A small image classifier, trained from scratch: norm rmsnorm, soap at rate 0.0017.
Rows from block 5, named by matrix and row number. Rows with one number belong to one neuron. Each number is 200 + 20 x the weight over its row's rms, rounded and kept within 0 to 999. All counts start at 0. After the name is the row's rms in percent of the matrix's.
# u: gMLP up (value half) (model.blocks.5.mixer.u.weight, 512x512), inputs 0-85
# v: gMLP up (gate half) (model.blocks.5.mixer.v.weight, 512x512), inputs 0-85
# out: gMLP down (model.blocks.5.mixer.out.weight, 512x512, transposed), outputs 0-85
u.424,117,178,172,206,189,185,222,198,213,220,208,183,189,216,219,193,216,187,207,201,206,186,211,258,222,192,189,218,184,237,174,194,183,198,176,189,178,196,178,236,193,247,222,191,197,173,176,206,203,210,211,200,218,197,205,180,217,190,211,206,225,161,183,168,212,219,217,194,198,198,238,198,195,205,186,195,235,185,238,180,221,143,216,193,209,221,220
v.424,116,217,189,170,187,177,176,224,228,197,249,210,197,218,182,207,181,210,180,182,201,182,245,172,204,230,227,221,187,210,189,193,175,226,200,157,239,191,202,198,224,210,161,225,221,220,237,184,222,179,218,183,198,204,200,188,204,196,191,207,193,211,210,208,210,190,185,196,203,206,231,185,232,180,169,176,190,236,172,171,178,199,197,204,211,208,213
out.424,087,213,214,189,219,218,164,178,207,219,173,204,215,174,209,194,217,194,188,228,211,199,220,227,225,194,207,158,224,195,164,178,199,198,195,204,193,182,190,181,228,222,193,207,224,186,184,182,214,181,184,200,184,194,226,187,257,160,202,188,192,238,219,166,235,234,192,217,218,226,192,153,210,213,204,189,199,185,222,164,197,169,205,167,240,184,199
u.425,085,221,206,200,184,189,207,222,159,199,218,203,193,202,197,209,204,221,221,168,221,209,223,169,225,172,210,208,190,181,194,225,203,196,195,162,222,186,142,186,195,230,207,185,202,222,224,201,227,186,216,199,216,172,222,213,190,191,202,213,207,183,174,214,205,188,211,229,183,184,208,161,204,202,215,193,214,171,207,213,183,166,177,228,198,179,219
v.425,101,250,168,218,199,213,194,234,209,178,186,220,221,211,207,174,206,201,216,220,211,175,182,196,207,213,189,223,215,173,208,196,206,196,178,170,180,224,205,189,156,175,186,168,237,197,185,201,171,193,217,225,199,222,226,230,188,189,235,211,220,207,206,186,170,203,202,241,215,189,173,170,213,233,235,232,212,191,210,210,203,200,178,229,235,204,229
out.425,097,214,201,227,197,208,205,201,184,179,221,192,219,191,221,176,222,193,214,199,175,208,225,192,235,226,184,197,222,211,207,208,197,214,179,212,202,213,181,189,181,225,194,251,197,196,210,202,187,204,211,167,203,224,181,234,214,185,163,239,200,164,179,160,223,227,241,196,204,229,221,165,229,228,221,227,198,210,211,204,220,196,241,184,240,215,198
u.427,094,212,175,192,225,183,184,218,193,213,186,211,208,229,184,210,194,203,180,215,206,192,202,190,217,191,220,207,206,200,206,266,202,228,230,182,173,187,223,167,212,192,208,195,195,203,194,224,209,222,232,197,233,227,218,223,202,205,221,210,209,212,223,204,234,196,207,250,225,174,177,175,182,214,212,224,198,188,198,202,177,184,208,214,200,233,189
v.427,112,214,175,200,201,183,182,215,211,206,202,212,189,238,210,216,191,185,211,213,167,184,196,231,222,196,176,236,195,182,222,170,176,214,227,197,206,180,225,186,146,186,214,206,223,174,219,232,188,217,218,184,229,244,152,222,209,154,196,198,180,199,196,188,220,177,212,205,185,198,202,196,186,227,197,231,198,185,221,205,190,193,237,198,213,213,169
out.427,109,162,170,209,215,206,209,189,181,216,212,182,180,204,194,198,191,196,229,209,185,213,223,185,216,187,198,206,184,195,246,210,207,199,165,232,188,195,212,194,184,230,203,205,208,203,212,186,178,208,186,199,213,202,202,202,230,179,184,210,177,213,172,160,191,205,192,195,192,171,233,193,200,197,167,220,225,177,189,227,195,203,187,223,203,249,212
u.428,091,208,189,196,174,190,220,202,196,245,219,180,219,195,233,223,175,196,183,211,190,196,220,229,197,205,225,146,177,221,183,230,207,196,176,193,203,210,214,222,192,219,194,199,183,175,182,271,195,169,242,227,180,183,238,223,226,179,232,219,197,198,194,153,229,207,210,212,217,218,168,173,222,217,192,166,192,223,203,180,191,202,213,212,201,201,212
v.428,103,195,208,185,180,192,179,237,200,231,205,194,160,242,220,190,227,219,176,195,225,224,222,204,170,197,208,244,201,180,188,198,153,204,188,163,223,193,192,182,215,232,210,175,217,196,215,231,223,219,182,175,173,171,209,221,219,184,212,204,217,195,193,204,227,208,172,180,171,171,188,209,228,205,231,189,204,183,185,172,203,161,207,192,196,201,187
out.428,102,221,195,170,185,184,233,251,170,204,181,182,192,220,176,170,182,187,207,181,225,195,213,189,183,201,215,235,215,216,209,235,210,185,181,225,197,211,213,213,179,182,170,225,233,179,168,204,258,232,174,201,176,188,178,173,184,193,195,226,195,186,253,198,201,194,189,231,180,198,202,182,193,194,200,229,219,206,203,204,197,191,196,212,194,242,197
u.429,142,170,198,189,185,182,211,221,192,189,205,196,197,178,197,213,205,191,213,237,208,185,187,230,185,183,191,170,200,218,202,201,227,180,187,192,191,198,192,208,191,200,163,157,177,199,208,173,213,181,222,173,160,215,227,173,193,219,202,220,186,199,195,224,222,202,210,208,173,204,211,196,217,214,198,151,198,189,217,170,193,199,208,196,192,196,214
v.429,131,193,201,188,193,183,173,181,216,180,159,205,185,179,210,205,217,181,198,251,223,197,171,232,191,243,196,157,230,221,197,178,153,180,166,197,211,199,175,214,211,202,184,154,191,210,214,155,185,197,213,193,224,237,179,193,211,203,198,194,182,188,204,212,198,234,205,201,208,204,210,209,182,199,182,193,205,194,199,173,217,200,214,184,223,233,167
out.429,093,220,211,168,223,184,205,222,204,178,242,196,207,211,222,204,254,240,192,193,201,195,199,225,192,186,194,201,197,192,176,182,250,189,183,214,198,186,180,196,225,200,221,191,212,181,231,228,207,258,247,168,222,176,231,189,174,160,168,183,212,184,179,209,159,187,213,204,193,206,178,239,214,221,177,173,225,214,211,222,236,205,206,238,189,187,185
u.430,097,204,178,209,187,212,203,225,193,249,202,225,208,194,228,215,206,196,220,211,174,173,213,181,198,198,185,202,204,223,167,185,185,231,200,195,177,212,210,203,191,199,214,184,221,172,205,223,198,168,183,179,202,221,222,166,177,225,190,205,186,187,218,213,193,213,170,192,202,177,197,220,198,208,197,239,235,174,221,197,216,193,183,196,210,187,256
v.430,092,180,193,186,196,184,161,183,205,168,141,215,197,159,207,205,212,227,160,234,214,194,196,215,195,202,201,204,192,208,222,194,189,180,226,183,201,184,193,206,188,213,210,182,207,140,223,183,196,203,185,201,233,183,229,202,197,179,214,214,217,157,205,198,209,197,199,227,242,210,183,190,183,210,229,198,188,192,171,201,193,199,222,245,206,204,225
out.430,096,199,202,195,202,203,216,198,208,164,220,183,237,213,200,166,218,196,195,182,197,194,190,201,207,194,216,164,187,237,219,215,226,209,167,185,216,245,195,195,208,182,227,192,178,195,218,167,193,214,212,188,216,209,193,153,207,231,168,175,211,171,218,200,206,202,227,199,165,193,207,190,192,198,215,179,211,194,201,239,175,190,189,205,176,188,208
u.431,098,237,179,193,171,226,179,192,175,174,206,195,191,180,212,185,182,203,189,224,191,203,227,229,232,229,178,207,214,196,226,220,183,216,191,160,197,193,241,199,203,220,182,199,184,200,223,219,190,206,189,204,183,216,201,191,207,199,159,217,222,190,197,215,204,197,207,234,189,164,210,199,187,226,196,224,183,183,195,211,212,179,223,191,211,194,227
v.431,081,199,160,207,181,169,203,192,253,210,193,182,236,213,234,191,226,176,205,179,183,223,182,207,244,222,184,189,207,199,244,194,237,192,216,170,203,200,195,233,202,224,203,183,173,182,217,232,155,210,181,209,214,201,216,216,202,227,208,225,211,179,220,231,148,175,234,201,205,178,212,208,201,224,153,183,213,181,209,218,219,217,195,214,210,225,191
out.431,107,194,199,190,223,190,193,230,193,183,202,230,198,200,211,181,182,211,157,207,168,199,167,215,209,185,222,201,182,234,189,218,171,182,185,217,187,204,203,224,208,173,181,224,170,214,236,204,213,182,222,196,193,184,207,223,223,214,181,181,185,203,219,169,177,216,200,208,205,168,226,230,203,188,242,170,257,189,198,206,191,200,214,194,181,191,204
u.432,120,195,179,205,199,193,183,183,200,190,199,213,201,206,189,201,193,178,194,193,186,204,237,198,225,193,207,197,204,197,231,180,182,211,179,188,165,194,195,212,225,199,218,174,227,212,199,191,208,197,221,203,190,202,153,200,194,207,165,211,185,206,174,216,206,171,184,154,176,229,201,175,188,226,222,185,171,205,208,206,170,204,201,164,192,206,229
v.432,140,184,187,202,222,199,186,202,212,180,190,166,196,197,239,174,194,229,210,172,184,205,185,189,188,208,199,183,190,213,213,188,195,161,196,202,215,197,170,217,196,239,213,233,213,172,178,183,170,233,187,196,210,203,185,240,184,205,213,221,202,171,180,219,177,183,230,227,209,186,223,236,197,205,209,194,235,194,190,193,230,204,216,226,189,183,180
out.432,092,182,203,191,215,183,220,187,194,214,207,147,185,224,206,217,201,207,203,224,174,197,156,181,186,192,202,214,199,217,216,210,195,185,182,191,180,191,220,197,203,192,190,182,222,164,213,209,178,175,191,180,211,198,202,207,193,225,188,154,196,250,164,186,195,226,200,167,204,205,190,196,186,181,191,202,189,225,203,183,207,214,207,243,194,218,204
u.433,107,201,179,214,230,217,220,233,203,223,202,202,174,172,187,205,183,193,201,199,181,215,219,187,184,199,205,210,213,195,161,230,179,217,152,182,206,161,195,212,180,221,203,203,215,188,192,276,202,181,229,198,191,205,208,257,192,191,171,206,221,198,192,204,190,200,176,215,149,185,190,200,216,189,166,178,211,210,228,171,167,158,197,228,199,211,219
v.433,111,182,179,215,232,228,192,224,175,201,224,231,187,215,176,202,212,205,207,177,186,183,174,229,192,215,216,211,198,223,190,186,177,197,240,187,169,220,255,144,239,213,211,168,208,202,196,194,207,210,201,198,213,165,191,192,191,173,209,191,212,210,215,214,194,197,181,213,212,212,216,217,217,183,216,224,205,203,161,213,212,184,186,208,179,200,216
out.433,107,175,212,199,210,175,198,215,197,212,185,202,156,181,181,181,196,229,133,239,209,230,184,224,219,217,236,182,190,219,189,206,186,187,206,188,231,219,191,176,218,211,183,170,234,195,198,214,234,199,216,197,217,223,211,172,197,206,181,171,186,239,205,178,161,166,197,177,209,226,198,211,204,196,216,223,208,162,218,163,225,173,179,202,164,201,171
u.434,077,213,199,250,216,222,192,267,199,227,200,173,224,190,212,185,163,190,195,226,207,195,213,201,198,219,225,212,182,187,205,213,204,201,167,183,203,209,197,185,223,201,194,193,207,190,212,193,185,197,228,175,260,205,241,189,179,193,229,225,187,198,202,192,207,164,219,198,180,180,185,211,154,172,203,201,204,166,214,200,198,206,210,251,208,198,230
v.434,067,224,156,194,208,205,227,193,201,202,223,192,195,163,224,159,203,183,161,230,181,203,185,203,202,219,195,164,191,161,188,209,179,192,200,183,205,197,203,213,179,185,211,172,186,165,232,204,202,209,196,192,218,202,228,198,207,168,206,221,216,213,189,175,234,188,167,190,186,235,158,193,165,202,207,189,218,228,221,167,230,228,223,204,198,232,204
out.434,096,184,230,205,241,210,209,225,247,202,212,204,225,219,236,212,195,213,191,191,174,197,172,195,173,208,197,204,213,226,183,207,168,204,181,215,234,227,212,219,196,209,196,204,201,211,199,187,199,190,213,206,212,237,186,204,253,202,226,245,203,199,200,155,208,144,226,222,168,202,189,191,191,197,218,179,194,190,243,210,191,225,243,176,170,197,248
u.435,084,245,214,200,221,192,180,258,188,219,194,225,192,193,178,213,199,191,195,225,201,230,199,206,181,145,234,234,195,164,167,204,164,196,206,193,207,187,196,190,193,211,222,198,215,224,199,250,184,207,195,223,168,196,240,222,172,172,197,201,204,179,216,185,192,175,182,197,164,172,168,206,188,171,220,196,225,205,211,209,210,163,207,195,204,194,215
v.435,087,192,228,188,190,222,186,252,215,195,212,215,166,181,236,150,201,172,231,198,217,209,209,169,185,197,258,214,181,186,199,216,221,211,222,165,228,202,189,170,210,191,205,241,229,211,184,192,186,218,190,193,178,246,197,205,203,215,212,223,198,210,199,192,199,199,197,154,186,161,208,209,215,155,231,191,212,225,197,208,215,183,225,217,214,200,204
out.435,102,215,236,206,196,183,206,211,195,206,218,220,144,178,192,164,213,195,187,175,174,224,224,206,211,189,234,218,208,193,226,206,197,202,195,171,197,187,253,205,204,213,175,205,185,238,220,259,185,163,219,183,199,216,175,213,179,217,205,176,203,205,232,187,205,196,210,201,208,191,202,168,177,226,193,212,202,217,253,211,184,236,199,198,196,180,199
u.437,078,200,212,195,201,217,217,235,217,211,186,152,224,188,228,171,181,205,170,222,217,187,183,227,198,198,185,174,181,212,182,201,212,227,204,171,193,224,200,205,184,171,206,169,184,186,200,219,209,195,210,197,190,219,216,213,208,204,190,240,217,190,232,170,191,182,189,232,222,207,161,219,159,211,175,192,212,175,203,202,216,229,217,249,165,183,208
v.437,075,237,188,206,178,200,174,189,216,201,185,219,216,203,228,208,221,149,214,203,240,195,192,208,233,199,200,163,198,189,184,177,199,182,168,154,179,209,228,222,184,208,199,230,203,168,194,207,233,228,210,196,208,200,194,178,203,199,238,206,199,199,224,184,211,179,194,208,200,178,202,219,169,189,234,218,236,206,237,199,188,155,168,208,234,170,193
out.437,093,163,168,194,209,219,208,169,191,207,198,200,213,196,201,179,222,185,197,190,203,196,206,190,199,186,227,190,193,226,199,181,188,243,190,168,226,175,177,209,149,171,200,179,225,207,200,181,237,188,204,201,182,176,186,232,201,203,235,161,229,165,193,184,210,200,198,255,220,187,205,193,234,209,203,210,229,206,206,184,257,192,189,166,236,192,166
u.438,079,175,229,175,200,195,187,176,177,250,184,195,177,194,215,214,233,176,197,212,194,212,221,158,189,194,205,156,175,202,235,186,191,173,201,172,252,179,210,261,169,192,214,180,184,208,180,222,173,187,214,227,206,205,170,206,176,218,184,231,166,173,191,222,204,216,208,217,206,189,219,207,181,169,195,186,189,218,197,191,214,176,214,189,234,195,218
v.438,082,160,205,165,201,196,204,199,182,213,207,199,198,157,219,142,225,190,203,201,192,178,198,230,210,196,205,176,223,221,222,171,225,203,192,192,238,204,201,185,195,184,179,155,182,158,169,187,175,213,217,217,155,171,218,185,215,179,212,222,166,193,205,217,227,193,212,217,197,229,210,202,212,261,194,192,201,167,241,168,171,189,208,220,183,216,199
out.438,095,225,234,230,173,212,192,207,197,162,193,190,213,206,231,229,234,188,192,200,189,207,188,210,232,194,183,186,189,242,215,241,199,208,212,195,217,205,197,201,203,201,217,199,195,221,183,209,187,192,224,185,212,190,221,195,209,173,206,199,197,195,204,189,190,230,226,223,191,195,203,211,190,190,178,202,187,178,192,195,178,192,189,194,234,166,163
u.439,103,201,181,231,209,247,186,204,210,209,168,194,185,195,183,181,189,195,185,209,211,215,218,182,227,196,194,185,188,177,225,207,213,193,176,215,198,205,216,174,205,173,199,156,180,192,193,233,209,226,200,198,187,189,204,168,148,215,207,213,225,213,188,231,218,188,234,188,197,212,180,196,218,208,198,200,205,168,192,244,213,198,150,206,204,170,181
v.439,109,184,195,157,188,167,202,221,203,204,218,197,203,194,206,206,192,216,209,202,209,182,205,197,183,197,205,217,242,230,232,194,216,219,192,191,184,200,223,228,208,233,190,206,216,195,209,176,207,153,207,171,216,208,239,195,215,203,221,212,166,182,210,212,211,189,194,219,202,196,197,186,223,219,208,186,213,169,185,215,176,194,223,207,180,217,211
out.439,092,213,190,191,172,218,204,193,180,167,210,199,235,201,223,202,219,193,191,198,226,201,183,209,186,215,202,205,191,206,215,230,204,196,214,198,230,208,156,196,207,191,217,208,170,203,188,213,165,206,209,196,202,214,223,197,226,239,213,241,215,180,235,188,231,208,205,196,215,167,184,174,206,209,200,213,210,199,190,214,160,221,191,201,174,193,196
u.440,147,189,239,178,217,226,179,197,210,173,207,186,193,223,194,209,237,203,224,202,243,202,228,233,198,199,208,200,228,208,214,190,166,192,189,207,189,198,192,204,194,180,218,191,191,237,198,211,199,194,217,214,172,236,145,219,216,168,195,199,184,207,171,174,187,220,187,207,193,177,209,194,196,170,176,198,222,165,201,204,202,186,201,205,214,187,213
v.440,132,197,182,240,186,194,197,176,188,228,222,180,202,193,225,223,169,183,201,200,177,151,233,180,201,232,203,181,252,207,191,195,225,192,194,192,210,175,196,195,220,207,223,201,190,182,198,168,184,227,221,170,205,215,190,198,183,218,218,222,226,223,164,182,169,216,196,216,259,206,203,188,185,245,191,198,181,218,186,162,180,210,235,180,169,193,170
out.440,076,204,214,201,203,166,169,172,204,215,186,176,205,206,251,190,193,210,213,199,218,176,236,222,206,164,180,211,173,216,225,169,196,196,194,236,150,180,156,213,189,211,215,198,172,204,204,182,198,234,177,205,191,216,204,217,212,191,188,231,183,200,218,192,217,259,251,203,214,221,209,201,223,195,196,184,206,181,209,189,217,218,224,202,204,228,223
u.441,078,188,219,167,203,230,183,197,217,220,205,191,205,184,185,203,205,201,210,213,223,208,192,202,231,205,207,197,217,168,205,168,211,246,200,200,208,196,209,199,186,176,240,218,208,169,222,209,184,191,195,191,181,162,203,220,218,225,237,202,185,190,217,205,240,245,221,182,188,187,159,219,201,167,217,205,215,202,196,190,209,208,183,197,202,163,210
v.441,092,229,205,212,211,212,215,222,192,208,179,195,219,177,226,164,226,176,176,209,201,174,196,190,166,193,203,201,193,214,218,211,206,223,202,179,173,203,216,194,209,176,189,183,170,208,186,218,224,213,232,189,204,215,225,129,201,250,210,206,200,163,191,195,181,223,202,182,184,217,194,197,124,209,182,264,193,192,186,218,198,191,176,176,202,202,210
out.441,099,208,175,193,192,188,197,178,210,193,213,211,172,199,239,191,181,209,203,159,187,217,224,205,189,223,218,187,202,167,173,199,189,203,226,191,205,182,225,196,202,212,210,232,202,206,203,202,197,206,189,248,201,261,203,215,183,199,190,125,179,193,179,216,170,205,216,222,207,181,185,211,179,201,191,192,203,214,197,214,217,214,223,181,224,192,199
u.442,079,199,247,198,184,220,234,205,207,187,189,204,216,185,190,183,228,182,202,217,235,195,172,199,203,209,133,182,227,178,181,211,213,184,200,218,199,202,203,203,206,184,207,192,171,206,183,210,248,185,171,229,188,184,205,187,224,237,204,193,195,219,194,218,192,213,193,191,175,212,225,230,187,200,229,213,182,163,218,229,209,215,221,214,205,173,214
v.442,098,219,217,196,196,172,210,201,203,188,170,174,210,215,158,227,208,168,195,176,182,190,190,185,179,171,196,209,219,208,169,218,237,214,203,177,210,227,195,217,193,217,182,183,219,217,214,236,178,204,166,205,229,189,198,160,185,205,197,180,178,216,216,215,221,234,218,184,167,205,214,195,202,154,236,207,188,241,183,227,196,189,220,212,201,224,197
out.442,103,212,173,199,172,212,236,200,176,219,179,198,182,217,168,181,173,146,191,219,185,214,197,171,215,169,224,191,197,173,191,199,190,204,216,200,215,201,206,201,210,193,210,210,198,182,169,219,220,176,172,181,189,201,204,186,206,187,180,195,192,181,208,208,177,203,238,191,185,227,215,185,210,177,202,185,194,194,210,182,179,204,190,193,186,217,210
u.443,117,220,180,218,187,206,189,208,237,243,202,206,205,186,187,208,180,180,219,238,199,204,218,192,204,188,178,194,206,216,176,202,222,212,174,163,205,186,206,208,206,207,187,212,188,185,215,188,204,218,228,161,204,222,196,222,190,223,213,223,235,215,221,187,200,208,201,200,256,206,201,214,197,216,222,165,196,212,182,179,161,178,236,169,250,196,191
v.443,113,229,171,225,203,178,232,191,250,167,177,200,195,195,202,202,194,210,215,213,231,189,152,195,215,212,203,188,164,208,166,170,171,199,191,168,215,217,205,198,192,217,203,199,205,202,203,198,188,226,155,230,219,181,199,204,182,230,182,204,181,170,230,190,190,219,215,175,227,201,188,208,199,200,194,177,214,213,235,236,228,212,235,201,202,227,170
out.443,102,195,192,174,166,214,222,219,205,177,203,236,189,200,193,186,220,186,193,215,173,210,192,221,175,195,191,205,208,190,182,201,192,193,209,224,218,187,210,195,212,177,185,203,219,211,239,201,224,209,204,203,177,171,220,192,216,148,210,218,194,218,184,184,173,197,232,173,234,230,221,181,210,217,180,214,246,202,210,183,201,209,221,215,206,193,213
u.444,106,195,191,189,202,238,238,220,200,204,219,189,221,186,203,170,219,153,219,253,193,196,188,169,177,211,177,223,243,198,198,220,165,199,189,175,171,190,212,225,183,197,203,204,205,183,203,199,214,203,195,200,202,176,221,223,221,174,238,219,183,195,201,209,182,216,199,192,186,194,210,228,212,208,202,194,215,199,213,204,197,205,184,209,212,227,224
v.444,123,218,192,190,206,173,159,215,176,198,198,206,212,185,209,200,179,220,219,178,179,194,179,196,204,190,205,197,193,197,206,156,198,224,258,181,221,208,219,204,180,209,175,192,242,176,208,232,221,197,186,198,214,204,154,188,223,182,198,201,181,193,195,196,195,201,221,212,192,210,181,210,176,159,229,220,217,214,179,224,190,213,203,227,177,210,223
out.444,093,201,201,174,222,190,209,205,188,170,204,189,183,215,207,256,200,197,207,185,194,190,172,207,214,200,182,207,183,236,177,229,185,215,192,188,177,200,202,221,188,196,235,170,198,196,179,186,202,213,190,183,196,177,245,184,214,205,199,202,227,210,161,201,167,227,168,204,202,251,223,224,168,199,235,226,195,232,208,147,173,188,218,198,212,248,196
u.445,115,222,230,215,220,207,203,187,174,215,195,194,184,187,205,231,219,183,190,212,191,198,246,173,214,193,201,247,192,173,173,215,209,179,203,189,202,178,191,233,161,212,222,178,206,202,181,249,224,195,202,199,190,205,170,233,196,218,211,189,159,169,183,182,208,203,193,193,150,170,222,210,228,205,216,199,172,189,208,195,208,196,204,180,201,172,240
v.445,114,209,226,194,208,191,189,189,169,173,152,173,214,207,205,200,178,199,202,201,222,212,189,204,204,202,177,163,223,173,196,173,213,216,189,197,173,216,181,226,206,172,218,202,214,212,223,205,207,199,171,202,202,194,191,202,198,184,178,216,188,215,221,181,182,220,203,213,201,221,193,200,201,188,211,224,170,209,172,245,201,223,229,206,188,198,159
out.445,109,194,170,217,201,173,176,202,204,219,187,204,241,206,188,179,202,237,193,198,247,178,169,219,184,205,277,226,191,171,184,196,219,187,218,199,227,212,155,236,192,215,166,222,187,206,194,234,183,201,186,205,209,169,187,196,170,164,180,196,216,203,207,197,174,158,205,169,217,202,201,194,190,194,227,177,208,217,200,220,197,209,197,190,177,154,206
u.446,085,197,211,221,221,206,206,219,194,218,193,178,176,210,175,203,200,200,229,209,200,214,183,217,218,191,203,216,204,186,193,222,203,209,194,166,203,183,196,185,184,201,198,225,224,202,209,218,204,231,167,215,190,150,213,220,195,218,191,220,197,225,184,200,181,203,176,200,170,218,180,225,229,197,195,198,196,197,208,201,232,152,231,214,184,206,194
v.446,096,191,220,194,176,216,218,242,184,178,188,192,239,238,159,205,186,204,205,209,190,184,159,187,201,170,172,176,214,207,172,178,245,201,209,208,203,202,248,214,208,219,220,199,195,196,187,220,211,212,231,205,182,156,207,193,162,181,191,198,208,228,208,179,218,214,207,209,210,216,164,185,186,200,204,201,211,231,199,176,194,176,225,217,174,214,167
out.446,100,179,172,212,221,193,196,192,178,194,195,209,186,208,228,198,203,200,202,223,185,211,248,164,230,200,181,201,219,186,217,195,182,190,220,169,211,193,205,188,183,213,202,210,173,199,190,229,173,197,195,157,199,238,196,182,206,203,210,191,186,210,191,222,211,200,238,175,195,236,196,191,186,199,206,179,209,203,196,196,171,228,219,189,180,182,196
u.447,091,232,220,233,187,192,220,247,194,187,215,197,208,172,207,219,188,168,198,213,210,163,225,170,261,220,170,202,210,213,209,198,212,186,224,192,218,190,187,224,188,159,222,199,201,157,218,219,169,199,226,224,169,219,209,216,208,202,205,227,190,258,237,195,222,141,220,257,208,223,158,189,183,228,166,200,211,203,224,189,182,195,207,202,187,233,212
v.447,081,211,223,205,200,224,199,224,206,199,213,177,226,212,168,199,193,190,175,179,178,210,174,199,178,199,190,210,186,193,201,182,207,221,235,197,212,157,199,199,199,205,200,189,241,188,192,216,191,167,217,193,212,199,205,195,210,186,204,200,197,182,166,184,200,199,209,214,193,180,223,150,188,187,220,203,178,202,235,183,176,193,205,208,221,218,231
out.447,105,197,202,207,201,220,205,187,220,208,206,207,201,223,181,181,196,169,205,207,206,187,214,209,174,198,165,209,135,187,170,222,223,203,206,218,208,185,182,210,204,224,235,215,183,231,245,191,235,196,183,201,225,174,191,209,180,221,203,219,178,169,197,150,224,211,186,151,219,149,213,189,175,160,218,172,196,202,185,205,192,171,160,150,151,162,209
u.448,087,189,215,198,175,198,192,205,229,207,180,165,222,214,193,195,153,226,212,198,247,230,218,226,222,172,197,193,198,194,202,222,199,200,194,232,206,217,199,194,195,186,218,215,159,195,203,206,231,203,156,200,182,209,201,187,199,194,176,225,208,218,183,198,236,175,206,162,171,207,214,241,223,193,231,191,229,206,215,205,218,196,197,191,195,171,187
v.448,084,172,179,193,193,217,208,233,217,218,192,176,182,196,156,172,200,204,190,208,230,250,211,197,226,159,210,221,226,199,146,200,183,240,222,163,199,162,229,222,211,199,213,161,214,217,217,226,180,214,171,162,202,181,221,197,193,199,164,194,186,228,191,201,213,223,192,185,210,184,204,182,191,211,204,214,205,175,186,194,184,191,203,192,215,256,185
out.448,103,217,213,226,203,190,216,217,154,213,203,220,196,194,192,197,184,227,190,181,181,230,177,184,247,237,246,215,206,193,209,199,186,179,226,213,169,240,213,184,201,203,185,215,206,199,210,201,194,212,190,190,205,209,185,203,205,180,209,207,209,210,197,228,142,196,202,185,188,225,163,207,181,186,227,241,226,201,182,238,211,205,182,235,189,199,213
u.449,097,213,214,175,152,188,246,206,194,193,197,193,181,190,205,218,195,185,155,225,204,218,211,154,175,208,205,209,218,221,214,212,203,218,198,186,197,196,234,185,205,196,168,207,186,227,219,192,214,201,185,186,185,174,218,216,219,196,169,212,182,218,190,212,236,199,200,192,210,200,218,175,222,170,235,188,165,223,190,203,164,228,179,210,226,205,196
v.449,090,214,199,223,199,211,217,209,152,198,188,210,244,231,199,161,162,205,216,233,214,185,221,221,188,222,224,183,192,192,208,253,204,193,228,219,164,205,218,214,195,214,198,209,197,167,233,209,243,156,189,202,217,198,206,164,187,183,220,207,191,170,237,225,181,218,225,208,188,206,180,182,212,202,209,191,176,205,194,207,218,221,174,196,216,185,203
out.449,091,196,195,226,189,241,191,171,199,227,246,198,248,218,182,235,197,203,218,209,196,188,163,189,196,232,208,218,195,190,177,194,177,236,244,240,154,204,192,194,182,206,193,195,195,203,192,201,235,209,167,204,222,206,196,184,219,198,172,191,214,228,221,209,199,214,158,220,209,263,193,199,176,181,184,201,211,203,213,200,180,214,228,222,181,187,147
u.450,110,222,227,217,170,211,179,195,208,253,213,204,205,202,208,182,186,198,152,222,205,172,265,225,201,241,179,245,223,223,214,188,203,232,199,160,234,191,199,187,217,199,197,183,203,182,216,213,199,183,209,179,215,211,204,214,197,201,232,212,201,205,198,197,199,218,208,207,215,184,197,170,199,228,192,208,161,192,191,178,170,209,233,208,249,167,166
v.450,106,202,182,186,203,210,216,212,207,176,213,177,230,238,207,170,198,200,232,167,216,170,167,223,218,200,194,236,195,228,210,184,206,198,213,201,166,191,192,211,236,242,195,222,222,200,215,171,190,229,173,196,226,186,189,191,209,210,166,179,199,197,205,211,200,215,221,186,209,205,192,202,179,195,174,202,210,220,191,208,224,229,244,201,170,220,167
out.450,094,192,233,211,194,208,225,252,200,221,203,205,193,203,206,180,220,164,211,212,184,226,230,171,183,194,223,197,205,210,212,203,215,188,185,187,201,181,204,207,194,194,162,226,212,209,147,205,223,185,194,251,194,215,172,192,154,192,192,192,160,216,181,169,177,186,224,186,209,222,223,200,202,181,234,201,203,215,120,207,170,206,198,204,201,208,211
u.451,073,220,174,178,198,204,180,207,231,211,170,162,214,209,211,188,207,177,216,168,215,219,179,182,197,224,183,193,211,178,192,215,233,206,178,210,180,188,199,205,187,197,226,238,195,194,216,166,208,176,187,213,202,172,209,204,213,220,218,233,221,185,215,207,204,212,193,245,236,214,203,200,187,211,206,183,197,207,197,177,231,176,197,225,177,217,183
v.451,095,223,201,237,196,216,207,200,196,186,193,214,203,205,188,171,192,192,197,195,201,189,173,199,200,217,195,212,186,218,192,169,214,210,174,210,215,213,206,182,231,211,188,181,224,230,188,193,203,201,201,208,207,191,164,195,214,181,239,167,218,189,202,184,200,187,205,209,224,190,206,187,207,209,173,201,239,194,192,215,210,201,163,159,233,213,181
out.451,099,186,231,180,198,207,197,211,171,242,247,204,202,185,212,222,189,207,184,213,212,205,214,205,183,204,220,171,203,188,184,220,177,175,219,207,202,194,219,208,207,224,175,233,213,214,238,207,234,186,258,202,200,220,193,221,184,230,185,211,196,208,227,203,192,189,218,188,160,195,181,230,164,227,228,201,177,196,185,224,204,182,180,247,205,185,189